config.toml
qk_norm = false
adamw_lr_other_params = 0.0019
epochs = 58.0
Rows from block 9 of a small multi-label image tagger, named by matrix and row number. Rows with one number within an expert belong to one neuron, the router's apart. Each number is 500 + 40 x the weight over its row's rms, rounded and kept within 0 to 999. All counts start at 0. Numbers have three digits each. After the name is the row's rms in percent of the matrix's.
Before each expert's rows are labels from the 100 images, of 14848, where the router gives the expert most weight on average: "strongest on" is what is common among them. Only what is clearly more common there than usual is listed. The data: telescope images of galaxies (Galaxy Zoo DECaLS). In brackets: how many of the 100, against the usual share in percent.
# router: router (model.blocks.9.mlp.router.weight, 4x192, trained with AdamW), inputs 0-191
# up: expert up (model.blocks.9.mlp.up, 4x192x192), inputs 0-191
# down: expert down (model.blocks.9.mlp.down, 4x192x192, transposed), outputs 0-191

# expert 0
strongest on: roundness: round (51 vs 20.3)
router.0 099:522495561486556495417485530496471491513605518520475543506543425420602547600541451514508576486450503492528528518469522466483497479489427497416485510475457433539478466500543507473464462527464515548466527537469497534498486417501575483487473468501476507471499447568541489534517445486467485454525555567509472470513500535540493452539519518483390483494441475569513496467491564477516519479487532425570511556489520485495460572442470530549491519520443493520487493487595457611492462478547518523493517474432539468463530443544520571488443484517507486496547516445531497480465508450544458470
up.11 096:420452499491515509444544523491488424449529493566542481544535457560514486526540481552410497465524431551558476469502500504484488487477534496521503594569502556533457553478557461472523496515483497547482567492515474515539504529497437423435464473476555469482516490495448510505374396526508488488476485514512474494544432473478448502490469456456479526516512534542544531451556428522539468396587508557509552495526509500514547528479552530532423527498485534480514465531515514463495544488468511509563525436520518476551453497568437487539458519508566435526451489504446474522497573519584464489
down.11 101:498529414455496533487537455452512477531524476490443476472462469500536598446503544513525466469553542456479491531474501436472528465523495512528498547494489535546504422485480555465492473520474423517582465510468506553489514500437479537531484530493482526463486483455441455552498504461465428431575556523508543488565462505474555589504535501531564451412522487490501466413461520563510493444538576502409548471521473529506481462496471495528525542490549509525496551494469501546516543451513528467533480436535489570462554537474503619483590524412478448517520453503566526485522438505462534519
up.12 110:569484510541541426429467447519474491514552523531481512548468534551428457564487503498465357485495467532507507501521562537448582453493545562548513498608510550461556476449478495515486413484499469516506504459499483485559471483460504472560506512534465599482528480503518429480516502529508486518437451542518537491479527567514545496540464523459544510467496470567516448534528405496515541494469494597512474492509500475530533498551488520499489519466537529493468435494570509463419506477464520498450521490500486465441493515511484436506575510528475457565465509469470572508537554400477482431
down.12 105:529474526528504541532464519461530443445559494481424513476463445534580464483511450480548520494605610502452462506466514447548515492443514495450521485500506453518445466519516500449552460601516541418467462438477480482474542441458550574510455479547563496501510524497454542457492502519517504479494468519528545498525531512553474435540490501575477419556472465588478489468498559464446484565555522502465531566491553537512567525525494469444509508532461467501521506472450466493588483521470438527507474532484559418485516455546528477508442467511500547478439454560568481525506471482496563474
up.13 102:513411436518547620429442534482533561486466451530434566510475497583495520456508472485501452426534526483525443470570495526494457528540482525505454516581442466493504529489520505515455557490517529431503484536584542505549499536462516542519521428507476446519480410492487535517582512486504481501434476493489550464513461460461461507524465501602488541456524452490546544445563533535448494446476534516532502427494495499517490508492577512508460519486497452471518531457479502475560493511451489491488423453581515529419542467475530470541533544510501478452494578510466524483497545585444486535
down.13 106:513417479521507459538530527502582478509485474464546500457469532564562523451504570521519495493596471562465496601493415490440455479515397459515481582470499489568536505498544431506461561487474471501446442451443547511491463519520512487513456532520445452460559546528561529433491498534504495488522520444540499427475553478521579528501564528486470495523501499473506441492491518495538520489474509485500523461452516474476524532557533484496546532481599427516426446444502455555540464484495511495545483481441557488483479466546510517440560554576502476559509550492458436445534497479504435501
up.14 101:520558530469470463478512511462507409506544591561447606550481438495573614461496523571497490610545486548498527486514458457465582488480534478506477468559473529483413524517500463509481535444511500513451488505556519528554469472536490498512524506495489496525426497583456434495498426496484497483544536477489449535495522522508494459491521528533473499464501467480527468492455525450540482514509554560554544500535481522425533527435478478487516503539427509516482507512483503501538575450492469431455453517472427598508482478523467602523479417504414507494490498475481456547482495429522524482
down.14 111:536443508497540436529536524544489527569444422467556527500524468592426483577431498516486509497483450421478434504491524557476494484509509513438530491522496420487498433522455557439444522517486492491526520486510515488506520463464502432502523536512517484513465516513544536520430528472509409598516467514470537490467516479494503587489496477451528530497459575474468541514460606557506467489421485551506515512526525484550426554485459569515497528533465510479498556512495422516523458502610469494458528511534492548467542473485437441524564546409521486462513460502470504477509583535542448502
up.15 099:494496508474477518448480498503477517498522458513456471502556532573567447600465550546534546482526519545517467569501436499440496478532539475463507513508473436530455534450521454465474490528481494479551515480449512479460557445460489503466394442519455558578527541429549502503482547432530477519562500508566539519490523493521504500523503500427511522521512584531488464454468496522441512402473541508538602509505469555504523533373511503557463535485524497525492533500509469457450509486566509504499528583524532484506387538513479508399431526489486472511503430538542462516460478453546494477
down.15 102:422461588472492480507516489417572510453559490506532515434434440431519530434524541464532527497466485525418511499487503473536530561495497491538542543447472575412473514464504462536490485477391547499506506495458495506496510540522502533518466446544518441516499448480509431465454422517513539545559579460558539496544502492505526530469529498410506513504417553498532501479529540511444464522487515478429521543571526498502542474514535462524469521457453425529513450467533493535544475509453462511576548501586517428550542523492537556506486548537518479508496486482495497486555442413533459559
up.16 093:508485475498521454512474500449485467546549521495505464524477541519453591483553557435483445500429494543476493495526482559554481522494447468506476432506502487537535485480497564458476472445478463585492474500411603479541495508544466589466515511524495493460483490482478540534513472509459499531524532496494451431483437461535502489463427506539462494497516476538556504480517499510461469559470490412399486498497561547488585530527541510550506509498508549400477505467509545478477486451513505406449493576568573497505522457461606510525492464508536553549476472519471555447603517533463528439
down.16 092:497442457419463489503535473512466546503463445503420376483505527521529471517521589442532538469464527494483452493500526457404471516511419469500448586527566498452474450536516506512529524499509497547514476507457539479493514474501495421540408512508487535516540561476522431557523559493484553442484470501514533550494489520539531536453518564460508444506480408516498440506445554499553562419517552515505535495555449585506532444465510487506501466533511464494483477605498512536506586522537513446504444524588506478536450579459484522498549528519510492485459463488535502542451503492502547509
up.17 100:513509497511553511464553490528467430513575540521506476468463434454497505453495541551473528526488407529577478579534495520512507479516517498510504527484464501517371569529443586452505487485504459513468461517477456564426506519498556465493440547524559515489480451523455562498464498575530449471524506446542470480477526516495509466481563477495501510466471567476490524467460511483562573507494518501430501447538496473456490543466491530513565526607519567424456418480525484575507566534469478449471464449484487576548430447513541533472491448512499527515512484510466460491557597499504442474
down.17 105:539535477489423482531496521522474496504491423474498518481512475504516509472455561429512506539491470457531496507501591490439510488475507523457497531524469515507544510519547514533459479400524514541485541485538508453475475486425525511454457494564451480525453548511474501541440503414413485569494471531492511563484579577454409522421510495425555469476517537476507489598512472553494536449537459563510503497460567551547496501432437526545522514471418447562531493564512517483418556485547510538497430513524493429456507516499581532443475536505488535538495502527462518564448522424517522516
up.18 096:502449545470550513483531503557486556557462430539528468500506478486484499515482474540513487410466513509466406517416496466531543500494482426499529533511574491466478553538524494565500476520513591529437531541509458541528477530508505436531523465431462542547441453448500531476573511517519524511476414460528526550491447441493465501494531470514532524492521540499548458423555411527488540439557445541503490488496567496421533443537489546473431560514539526457481550499531478535594516473546537486559521499581529544490480567528404474524489504469454489474447465481535467487507472493448518429
down.18 091:516528528473568474475475513477497531520495452503591527516579546488544493489474561458492509510446540497525523471507463439545454479516495530549406488478449461522515477495488549474535515569512500491577500481450494468539448481362465511544493437556547488550552603476524516454525534470535494487576482484449516503476493559548510509566428447529491515557485509446488520439463506534459412505491537561491463459528466410521551497519561487496506462507471497465548493556573518416462493478620488527487519492423464441551464477567495514548508512490519471521468539501501471512481436439493493525
up.19 108:576538504473494514481463509501468508476501431575488493475453525478555476443512458444486483446469526518509485446458530466478486510462515417466491443517500507506579413614536546526498547563551515486414492492482460519484511505499489443462511476525524458420507514566533506481512554456529548492552476446553489517505493488485575519484534474529473423516523539579480457547554541513542514508458513524468506528491520518530461495613471525439524560578466432482479555516489505436504533498425506511524517472447492457507360501463523481481521413485533468441527489512560543500520531534584546476
down.19 103:528511516500501531538563497514434497567553518451511492540502534600428496491567496525500478522471501489448498458493554487479543469464474479463530557515465506469495453504566525489469507500491497435531462463523505475588470523494556509434490529448426496513457530561422482558547440503456550409445547491482537531494552486507492392517510503538485456472527473529539511562506435493420503464497466501502539459429532501460474565505559407482498466524517551489541506441523590517525513490511540526513443504557545464493507461504475485446504534478437546528519504447442480649486475555487566499
up.20 101:497436418512509505528475437519513517466489444559510517474443501555513531453510535500469504512499584544469455520481507497530478552519470523533526565466439488600531561521564510524503490463532483478494503531394478448501420566461504525495531584438554515548541467527447435556513461525496471520551558408525500581493518471479499441524556454453498486494545479481511510512485471532548520424473536489522536553539492450540425416499442502578449431406480465473520485492503434527514474486497465587509470557516526541440534492481514512524494519453475518478579522559468551492437510500514493506
down.20 105:513540473469490490489460492531568498521489584497441487514484538562479433430487460542502480421428463485419576484477491496566504468533524494509426496512456534514466536522476504566548440446500445539484430530573584471418456470492469538421458509497521434516526536549488567528496511496497493539528528485514514431502480531493482522499485545484510557454474499478508495451516523510487539435465484472409506484579550464513513513437510548469543535542587553539470509530485569533510480453499581428474558496511476567516494491516585508559451521534525490488466475443554459535479514513393482537
up.21 103:481455505495470460520457529556571585550551474487503458468506439463442567490517520431526404542490500445520490406461407526505449465503513495534460538537593494550461447507502511451529487538459517549479505404446470462446470443522465525518454568481490434499473511463481521501467479485571557522496551546459518507481539579527497457488537515536537478537532544507487525506543410550576492429520568482517504505511538537552578453519487478529540524553484611456417531422530495509517524508468465472500486491513548483516546470466503471522476524491488491483492449515470522584533530517458520481
down.21 106:432442529490487529511499458553522519490459478558586416489520503532500500465483419501459475485533548539474550482543474559551452587501518486518459493469553556529465438476436460453555420469535541460442448467473493487492465561485537521568522497590493467487496610572551469507464498545520495457516489496481470579524465569558476498422440515494511539490556444501485482460560480548500466517498538508401437409513497466531580500533421506523480445501568486501520488562535527540441482539547452512460490539494517479477537474526479507498517496463449534501502425508506520439505494530520520494

# expert 2
strongest on: shape: star or artifact (41 vs 1.3)
router.2 102:475470501616432520510535482560568427534428483504499463564509508470446443483449468459562469566567504522485444459498498443548497478485580459569489484464528526472551464467443498487540419514546534477446529524471555493480467480469513509444443554534566409592556504428491542539478511493523517560482499426500501530539525455569559471447514505489511468570539494500486490491481468467468464527568466490507517518490526503531585520582524519469528528446486503505497466540490529540535456595489507481436519519547522490601458540489488554490535507470458550520504486516479457555516545492490508475
up.11 103:413557598494472476536486524541491427534524510485545544536458480509511551559460416520562570478540497442405517501480491493425518458507461507480557472433500547442457526545433491517486480489469527468530530448488532508486499528547487510493518497463479533459394538580526449478502491470475444540545439492502534454510596476452510506493484574493504516482549445543482545490440443503527443481481485528540447453499541518515488470531477496592532491460527503513526545462528491586505550451503564528472396531555483519515571460502526591507511454499460427473445552527502472493483495525493499463
down.11 099:509529520441466501535486525505537444494504517534452542520478504514470531556498496562449459477468494567497474540532469589409593518541533464529423488501440529514535473482510543526537488527575493431512504509534421585460504492470462533445519519425464492539569492440537456484482556485521498521475477448501516524558471517520465511488450485495515485470488551499507383471475509539472529479527497568470463570516555549533487463439540525525522478456495516450561484548425479564519454507584545510502505455421438465525479525514511577445526490485466534515519474527567474538430419513415447538
up.12 098:525502510517428527478489487425536507504471609389504517567498547507583485507463520502509455516609507480530479418437506474532454539509456466540502521486474485464542511476532495544522600516482468420458482569474479541460567534491463537425517542504485445447500622505469467539468459502497472532492492497462553502525539464543497467415507504470492489464493436524515477574459531536466485498529609473539532501495540422462526572551458533484499454516500501449600469533462470506465466467488527507500452525512469568556472529504461488520590502475529448511503519471493487495470508488520449513
down.12 117:499493530497502490559498494442457465485585539522461480509521490544488588537484432486487557519465434468464518506539514440463429469494469521479511522482506472484446531517494604567442528451519530554525488540561426464539560455569460590527541459535569473487464510518502566549486568463525503526465465520473495523446445532524533532535603523542494518407457446462541497428562458455545472493471454529523463458481443545514497471495430458476439499506455480517504523516456544479471530546469518518497439431509542524504562537471492497464506552503476501561547515498485442527472543385490498509
up.13 087:446457535522426478545447528427514505521460506504518457535479469499522489518483495448500475541491497493532472467527476555496465534566561469491455503637579495529552514526530442546469532467482517521514540584506464485501480471445477484528470493554477590538436497485455525550453431492507487471537496499492476513447470536526428558534462495423504505491477459462552505488453478488452470545511502502562458563567508525522492528450426517471497478422467499542520558419534521530449500489529495449601513513522479548486520437452468478516516585438612484524580534505528526445480531485509413510
down.13 083:526518483488471477392519472516485485525521495514434530499494453579519465487534552484578556494531474427485573514546520549524520449474507495461483421445488516560488569479482538507459548479502462534504554477426528550482550524506501484502421451508625492521506493527497476485579456478501468515513477547532493448532532485508552473471493450529498545433503461483461536503563498517486499441541547495373615433492511484522505499477534501504476542478489435483508477453443494451553481557495561541504614498465497510513529497516504495450472441424460475486490526533428499499530413542504570523
up.14 116:509511404479545480460427518473497504425516512589515473458513497429481525445565502504552505481460520449492521524544492479483467506566533594514469513477506544541405534488469433437582494571520530476484508537560582529527516458535492522536473570450504536510493501417536512511476541571415526496555517498500487495450484556431493471508483504478549533540529515507440444487530532515466472479419489495564455458546510592605550434411560512415510515507529484462431481522470503551473530479472564502462514470454541454532470537492470493475477521453494467527535513524515486459511510486488472475
down.14 105:475472479542473505505564465503477466471507488507496508501592605523462480537560510560502553554466472474572494472588501496578516473466518521434540439510473497558458493488509476473421466586495484503515506472470514497438499472531547521534574483509497528483550516515436507497570553494424489533478449467472475460490479485546475430450498579541575464495522555521507570529512500460503534514478450472482454475452501519425443498588520554446495453507462474479529521518511477525532588386403491422545471417460524475504512513568428505462486491527509498490560493481445489534501522544519489497
up.15 105:503491456504535489522480439527531527592449488426568422539492531503523495480449514515529458518522526491441437562493536565602481520462509460534489497464569523605465497450527515488465492463517533525501526452519585517464535495477534427498540496507520493501510512513473490475510520499530502538513528445498491507489596429514511459408530514550541475500471521458487496472450454458490438444532413463443473515499544491551431565528513515554476572604534515481446541503502542469518535573556455492493522458460456480518450542488493510558522427472499495545514450476456597493423526497428500486
down.15 117:476431512529481510494459535485471521409497529539432590507459529525524473546551460496463503528545453522513516493541521379461511513489514541516574549562514560394529464480487464561528458508491425523482481512496433470516426462527455470453556461498476506462437551467481457516468536501551506531534533558521537511485446528497437511541480442450509527502519477470577489476530527530551485540465537490474535538499502480439513496425502463423555522476528528482552573506547465481498452495463586491511438507630523535511468502427539458461463521472501483482543603473502486500504533539549502466
up.16 112:445559461476464519475459522446482441495487482545394514462579531436469476490523461479494472482456474475475519472482564453501513496505570534485454548460492504570480513440526441455514525500477512449461562522525476559549519571538543524433474560521531491520491446541470528473554409492444524509525526578528497563551546501459513496441534458485525437457462560435557536523457514544509483533454485467543517457481568480454519543479501534469492546513504495501507457570510559548484495583474453466478586452557511525476506560549525477412482544538475471484498554419450540530497548450536504435
down.16 115:474513558520444497461425497552504516451534519473507502573471448467590495486443498430465512547486493511494479453499562463465563550587488490517516533507494486478528472491495551460503515463547530514456567472493498558502495487470459465489501532541554441525484478433509487530526475567559597525479427553444521465544484567583511478526556504507479452485500481508497532478502471560456584497482494493488460515510533517383448462551507555478541500516503467519450467518420512463485511605512499550444515495499485494522507434471537460512529466441462469529452526584549496378544536477456443550
up.17 107:539538488527571519481471439537498513570531521538492514474479482501477529490437589468561472518464462483575447498556541500541527503453506572502490544452471467533548515459524444484535582434480440528489503500515567543529528514513533552538486489493536515511465557439474496541493492501486490570510460484448436481498466527527544463439464502441498489550487541479488459524558518541468500430559485574482429497467510550497418517476530571493473484577497469512466509540443487498507546492378441532542470516563499463528474457622438514489447496513462486458485481469468493565513422464517404465
down.17 106:480476529469564446443592536450553559486455509451525511491431470453500513536555538598445523490502464563524469480461533465503482506449476504471476494497554531457575510459568470525532428495522498522504500408551524457431521558457525450529533555535473524462569631521543513535518480480452593501473471548488509466488500463478495507544493500569466445498497462501550553472504511434592498533481491440483511437500501541473546513555475434430494542468519515456467541457576503515519578418515513509490529474409504458448503543490513505433512496500455514478475475505474482491534498492523481442
up.18 098:471495527467506511447533527497467459484526524515547564527517481631563582443517469471525506513540521543525432556460464483462420545455508458479583448468481512494504511498470539490503561507434526579487485459459576527471504499478494452499380518503484486421479534522479487464509501529431472539462513424474511485508497460506501500505496526521478502527541513480512505522502496479483537434488485514460431562513485492493451499501527559512520499583431516570488582489496475483522534387538543546567456528423498526468403464559549467454474466459536583550440557486502498476571476505516515499
down.18 090:452482494496516464547524488490462429481499491509484498469544555470526481555438487529518418492477444431605509451485576511538454468509473487530497498499444469520531507539379496510525485463548509489467470509472562450420537492536467527537543499520521461536479522540539559569534521549460516465542452442455486536517515585520563478504503537478563525520518478554491575504466384476501483486501550446574517517489520498490446590559432501475530516471581442564494477486513469579511504554489471368508479495533511503529540443481542493432519488506495483547464468480445483547501515484449494474
up.19 103:432475519549579472499552475513499479462497508515516505516453536431431483491549513529464495545453525549439487516509528516529462457496500562444521511493460478502527544564490457452511423489476539452564504510497510546559526508532471497504479517467515426538567390490509551483512501505499480530519495522467487464511570526503499403537505442558527467479594583414501495515512544511477503522541506577492426555509540493464484523510491427515416465463588558424501474497506456502569513586513457431483508503478537494475524489475548535517421452422487475452567557522449554449489543535496456479
down.19 109:539494498489488495489518532575483515607463436517521494516548445601471526491497518423422523492483539515513516533466507540541619571525495527502531454548553511507487458485527462523515536491546439486536536526583495525545484417474572560452473507502553543469524530492505453469438461443531441451496507468514467518498459494480526530494453536450499514499479547546460497519535531507498561537423432435550517408498480491487552548514549553516498523516419475471467434506403546479499489424469451566481511453485490481528438455494465434533564505492499471447542442497531467546486506476481553499
up.20 099:462457386552496451523524523481510567428504493553511423480497512422469463447479505484479472485457448491535459524511418504512523450494510498460488584550492450542569481503549474487471552493527509536481536517452394508546558506531509440505522490505536480487575575545519489520476484512504478489516524606465476569461566479533462520507510461563460540441473530521546549541459521528516470589503507474575503473387510492556469496483437546515437577514479446478489498517553512515526511507522442490477506487457432519514531487479511465510507507570484472600563486490519467458444528531440443510
down.20 102:486557500515511546499418525463552535485521510450531489491448485514468501471476513547512611543501535533558606516466464466497441457504460492585524489422612517467532492517478568541509539554473484383540461556518478541424597523526555476479472509411475533543473617483505431453537520443522497488478502547482535519474514515449528460516439537386571490487450521518497502418515530483477485513508549460566516465488506534543498446453525478478525453505485535478505482449490524494544486464515520540465474437470514452492487499451524533444462503473500498499483522546467559472479512482536491502
up.21 087:585548451472472528469503514482462497541540519512497460525546478472514439520507506510503544541426546407482532527470476465480454559537564530450540468447464499551494470439547517465551560604476505500510558512524465546455456499519533496485486513456466441471495542452525505575463495522437478461469452494540382510512502494448527434466524462491460454578498518547498421513487508582462563558473490524573477455585498487473494461449503473454474508476501494557477495538531463554438496542516510446464513474502465517530491542505543476615511524492463501455527457543599529449506471550470454547
down.21 084:501386491468473511516536508494422457456490505475548511508542510521530504505490488498534463425558438454545520470472443578466577443527478597498525489466521483470535459579506545476499494468526480543565500517456525509480563446488440581508567552496515495454498446477401519505526480421538517495503560508518505520425540528514446458540479561475596519508475512484516569526530534443525501490477440495502551574477473522533505523488484450508478454528447512471499507548525514526636524459476468519526446564479496410451463464463451516475544434487476507523531544552494466544536473457507459503

# expert 3
strongest on: roundness: round (55 vs 20.3)
router.3 109:458448506490496447527434473498545534451515492462535494516480575461502467483520494560567460482501398492559451521515492532490506494465491500495513501411566490482536520494529429476508536516531579519533489490525514482532524550438508526467432531475460504489504628490469527484600451602558487493534398521501547497447568510476429549483444469498511481449493509476493437499428524517436519523511480514508515468543529497466539559516512482541461530606506519442474507581475492434445507510459548519502519521457482420447516519488458428517485568438492519473541471538542465572458458487518468499
up.11 074:469457442470548522519454481576473438528473479517527474481472486516484530489474467531489491491483533463487526580462455491466558455475521523440532453408562570509522525511478536503523490489507493474439439476519441473476547522554499567542478509560536513521424485572516515519487500578448549497509501423462428449539508448526517432584464517520537472506503515496459463480510467559454570510476498483478491520487516509463532541443563461537471590435553504499500495478498532408504546442526594447567551511477465503488494518456460551566505506568544527528439413521451505543573534533425507474
down.11 087:461511547523511544546563499473496554450523492456474438502575472402516500424511490569520450512465536566518422431499501446533526493557482505494460514457482466530531423448509535443511525559451425485541547513468545451533552460453545430559538485484494472476519464487572506524512510520496487549518497525470462522494447491472459517498521482564463492517483547495543506527442540496573551558432595509450456520570494486464518518487526518508550524460515445508446501517521480442470562526572527497482566489569494469462471557522561472554516469546461464457476552443462477441423530426527453516
up.12 112:537479547510547411525502534488510443536544535499528491561457515493545526470527543433552466520532540461508513466498487461512519559568512488509451467520506553417548440539468548528484479435445508508503498518562535469505502529483554597462432489527458462394517481499486487459491483533477516450549533472518507552504536538584497429443397544484492450552460507483510456562419439393422546514500493530486547479545443475552474509449541472506528401478500513520452519488445483494505531497533422498423538494562505540430467516525518534482512531537476548516561521531485469516555510522489480510
down.12 114:484570508510542542455475514492499569512428575496492434452568447557527494509493505532529484517507470523533487509486458558531528539492444492477559571504461494473501470469479499492518522559498451499456514505460411556504552424551502464456531524490497544550446519542526459480519501502479513517420519470438349439467494422526460475462516552472490531476498437515487482540576600568483511461535544427443448534460521550536570474453508542498520528543524480516528478466514488409523484515450555473555452502538482517504508447513439440513505474477543509555502533554437533548483536496527493568
up.13 101:474407493399513489555507512470496494434511553466516485476463501515535484527447517526479436578507520460503516504477482497578443505531470468563530404483550491437562529539493488505503472501533521522498451488504505474476551495532486486508482583557471486487552519528551502495504510472454502571505482460437478581471647462480495440445493456519472561477497447555451509548493484477476451478520547474517538513552516494543508559432486543536470540453465495529537497491535457441458547507479426594493573552511562510533445539538507517529534455453512514517460496534404531422485452446487514444
down.13 102:432563480534491492497493470533463472452514522549449514496529462504550513514453441525477552541458595467451469464563574503409557551455513462518502497498449421535500473478491551458444523484424495482554490541463506489488533499488481504493480474588474509567468544477488478505510513513514507535493531599543421504447529467473539522503571479494516520526487574483496560475556456498471493469517460493426475535494451552579483418514491550537515515446574501502485509455412452472476564524499436487495502427458431478482543497515485488509461541511479493500555501473611522478505612542486481575
up.14 112:512529512539506469493480511483501473536474528551463557469500462477549528497498518466560448492537551450529526401473538419473520586474512493514492532432475445442448543501561476432531538551547420451490503574495518512514503486505516533465472572557571456447513536519483463548549450480546417525519457455414467502463508484471563456490508432478458436494567519523500461458515485493475528471525541464508524487479571516538509584514530518525466515566560411509483433522487557515521483477436536480568493417520431485490485463499490470531562483525413503592564501512515507533538461519543475501
down.14 113:467438433515518534504510495426493485523511565432506544471485556511545523494484523535470465510507522490551482515510517449523542472507472553433567536586524526536486445529515562520549530473459510459490486448528491522571527485483488459475616571483511489498468562519463509484495561517540548491406494473409476541494503519509521574444509482579513495488457504570513577519501494493520446490497493502497457467484449531531535561531467481500588496473484521502545372498504448474551505493455500508515451520595450502475527481473436439445441476429481506505515502489382569570460480492453518474
up.15 099:501537493511509529491470522434495554408456506491513488500468579555509599545483470575492447528454476472539537565506471542502460529479515513444456436574488486437563581491497531564624507532466504523479468439481549501506457458539485495488518407470488452565521458499499432563577486457453472454470502505457549520543524482500516522499511474541505541497499507467539511419510538520503454545442468491459564451512472430499490484502458468595483466441468530553427524538484456501487470491562563569548452557533526454432507482507574495495541480456512536545458498489495501485469477471532466482
down.15 090:511457483493557568542558529523404484526631437513454507531481480513485488573498548529530468465386511500502426445500485513508521545537469479489485469537529563457520515481440502497534539520504519544537464531557498511442508564481496567535565458558506499415534502465489489461487511476546494434460447521411488449559501510469569523551514552497480445488493513445476504486493425502519426518487443486527475483526469465572548465434516504514580485462487464469464482480440472475543473505498393537558520430523506462530537573463504503418509530475492509487506543526558517540557505509547503483
up.16 104:440481478538526500503515512506453509423528510414467521475442506437495491506451516533521550494473501465516477526500549573507518541484494500512563553510500498597418482478496491513498478534488427488572525532546612520518571559516453419525520449529490462490513513462525583492461560554542536482413483463503523493473558568519442519479533514533460565491495519567435483453493448431476528502469444512491466522457528442480587453538470487515457446507479479543528489552557444494385528425501505489466479509506509530509492486536508506466521517526501493419522488576477451462563520526437559431
down.16 108:532577520411426551516488497568452488539511482539503466485557509532475515530527537457463505436512429495510529485500434459486484431461545471546505481541539435459516523515470488510612452477474548447473511526487463448461439433444465445455504456496585528494508515580480486476434475392423473482477441460553561497543547416584542442498447452490464468481500546469534528543575557565499524534555521537477482494513445520541472493438493511471490524532529529548530505524495576514460485502504549510517495507476515486554493554461535544522530501458545491571511539474523476450513512501532551467
up.17 106:505539545455558442552438434507559529516474503438520506485562553563587510492515465493451477550579423464530527531527541534492476493502509438510553598467528577482422444537446436466555466497545563507540488498509469549556478495505471513460477457476449519527521568557530517543432517467448530583479477425428549462514507503521462483516551459482478529535510543476510421482468536459440548484516584499494477496471476500476487524511537506522487518512497484435534485568559420503408501476506534484568498508487524531447425526495438520436426528505482509463486532554467489511482520470517478500
down.17 101:473532459524521516502490565531521501551554466478515538478580506509445529453457534586489523477471553459493567497521496440521422491439467470493475522549491527541602515456461597488517558494424484431467589542495575484430458451544450441509547621444477477407513485521469508468538512525447457406507497463514508469510526454499460529504481544529476509410564486547523574510495503470480478517577491533480545519579520482495503476512511560471496433535463496468523446515469505439451530486493507567445486524463458493512479513515499495463474515461455536527469499510533466473574441500521489500
up.18 103:404459525613486488557523512445480537496524413554497475484432559423544419434440430482505475473437497472462434448515500520477473517526483613513522473535487474450538503513539496471511587505507464504473515556491489438479541457533544548539493484417524463433492482466516438569502478526505485536546488506458435463553509504517491491585478528481473484503557561540435535467530516455454525558504469527493574475502525473467477532517424533482493480498506541516497512514538477485438499558476494528482502465483542517491481548527523461507506470510529502514546576454540561457556499542561521386
down.18 095:448516508397521472510482531549521525516499510455518502467502519494527544502466495473461451508539488440506458491534453496513470445463560492431496511507536500458483514551494514508475536476472608536517486440446540519466486541472415521446515528527522497553511532491482492492472496540529588482528550531499566504530501474536539581535466527526573521558498540430532427472558500564508409443515472493461504422507506466489510485543547471551498462476420415453520521493540558484469525430440526471524519486499504474476498507541390497587540543494599481483490412503524427513485472489486538613
up.19 112:484509454503532493554509411512496461479416506531505492486543562518491451525525507530503506516537501522543516526473435545458568453500550514440463550481617560446485507433463514503538465540536463512472509494517487472536441525457488589450497582540416503502491441479432492519453457517493475470429566447499470518546432531556438516463444456541481546529603479537502495504593573467498486537529506509491496481451463511528546510504478531542560427548490551494494510561467485473547524466466514541545506483480506456505506432502547532495490460482521543388555460495472452533509503519506499398
down.19 106:494469491448474506541504469572511525512501516554488464585522537531441496520510495429561521470489518454462440448524526459432542521485535444454509449503443511476528491518505477512483510583471568537474551477498634487472579476517605519493423546453528557549537501515465532486483510477468486527560525397547459433528473442442509464552483524394567543488438496505489508516494512448466480512529500520470484528522409481425492485474529508562492469525458517510487540471571494439444571499489473476522477491531535549547512511525583509459495486414515528553535443472506526451510471528493504505
up.20 082:452473534550446500527595502482454560436445558501460431566561501505510543514516489559427484556471511446547467446457543481481461496417489518591607499491561491505512574548485453523508490479495548501449515469434470472474460448465469516502434533513564478495535544430506502521523539541496440480538478487535518517471537475451516468527513468546438498477478478525440488513496503548502487518440396436570515484434573522480475512616582471520484513540491495463547500441472444526470567567491522498439511482492460495475515513475527507511476488553558485470502489520518494475552469518575487532
down.20 082:508520512448577509508504523498468373466603499488576493505433526460481467436504523446518509483474529580544466492573526516582484537534457495503511436510440505546521491442495481560436470506523453433549527488466585522460505529521510462560516577441488452588493548541511465464486509485533466540476519554528452532550586457457498507544571439522470453493510513487490512505501451483487493546473539561491455559520441494484545500427500568411461515471521516571522447444499484494495440502487499429458478543501471486460511586551517499470478506537502531456527500418506474510486477465503505542
up.21 104:451509477510522455553505543515517506503465485470502442483489557445513473478447518471543508554541480461500503463555503498499506501508493591456427443499530514477479556545416535419520557488462536507515522475514551462523479469577460466478464560530563545546481515444511517484445487562521502428497537492466472521460608461476593521509474489481499496428454525566484521533480551471477523476489546515518518450481483515457508561526506523476440588464563418470494473531438394419545501549565510469489498447477445418477437531511477488507589460502565522467513477456560548541476529536530518533
down.21 098:508474498513563460544458438499450526564484504489502549535488523628500498465511468492470524468504516529528499460519453536505421457489520461494494526478482420506476499504463424469497495458456552471516512447474483558473522591486577456530500465473519423546471597483522555541557543430505507485505537516493462518510492527475574438537444539589465525505418527436548540452542505455485500536577488511465416580514519510464552450459484449512527407518493418532503512499567519536474509521499452502469483559476529518497551479490607528540483567492496488488570530482453476502458500459465496485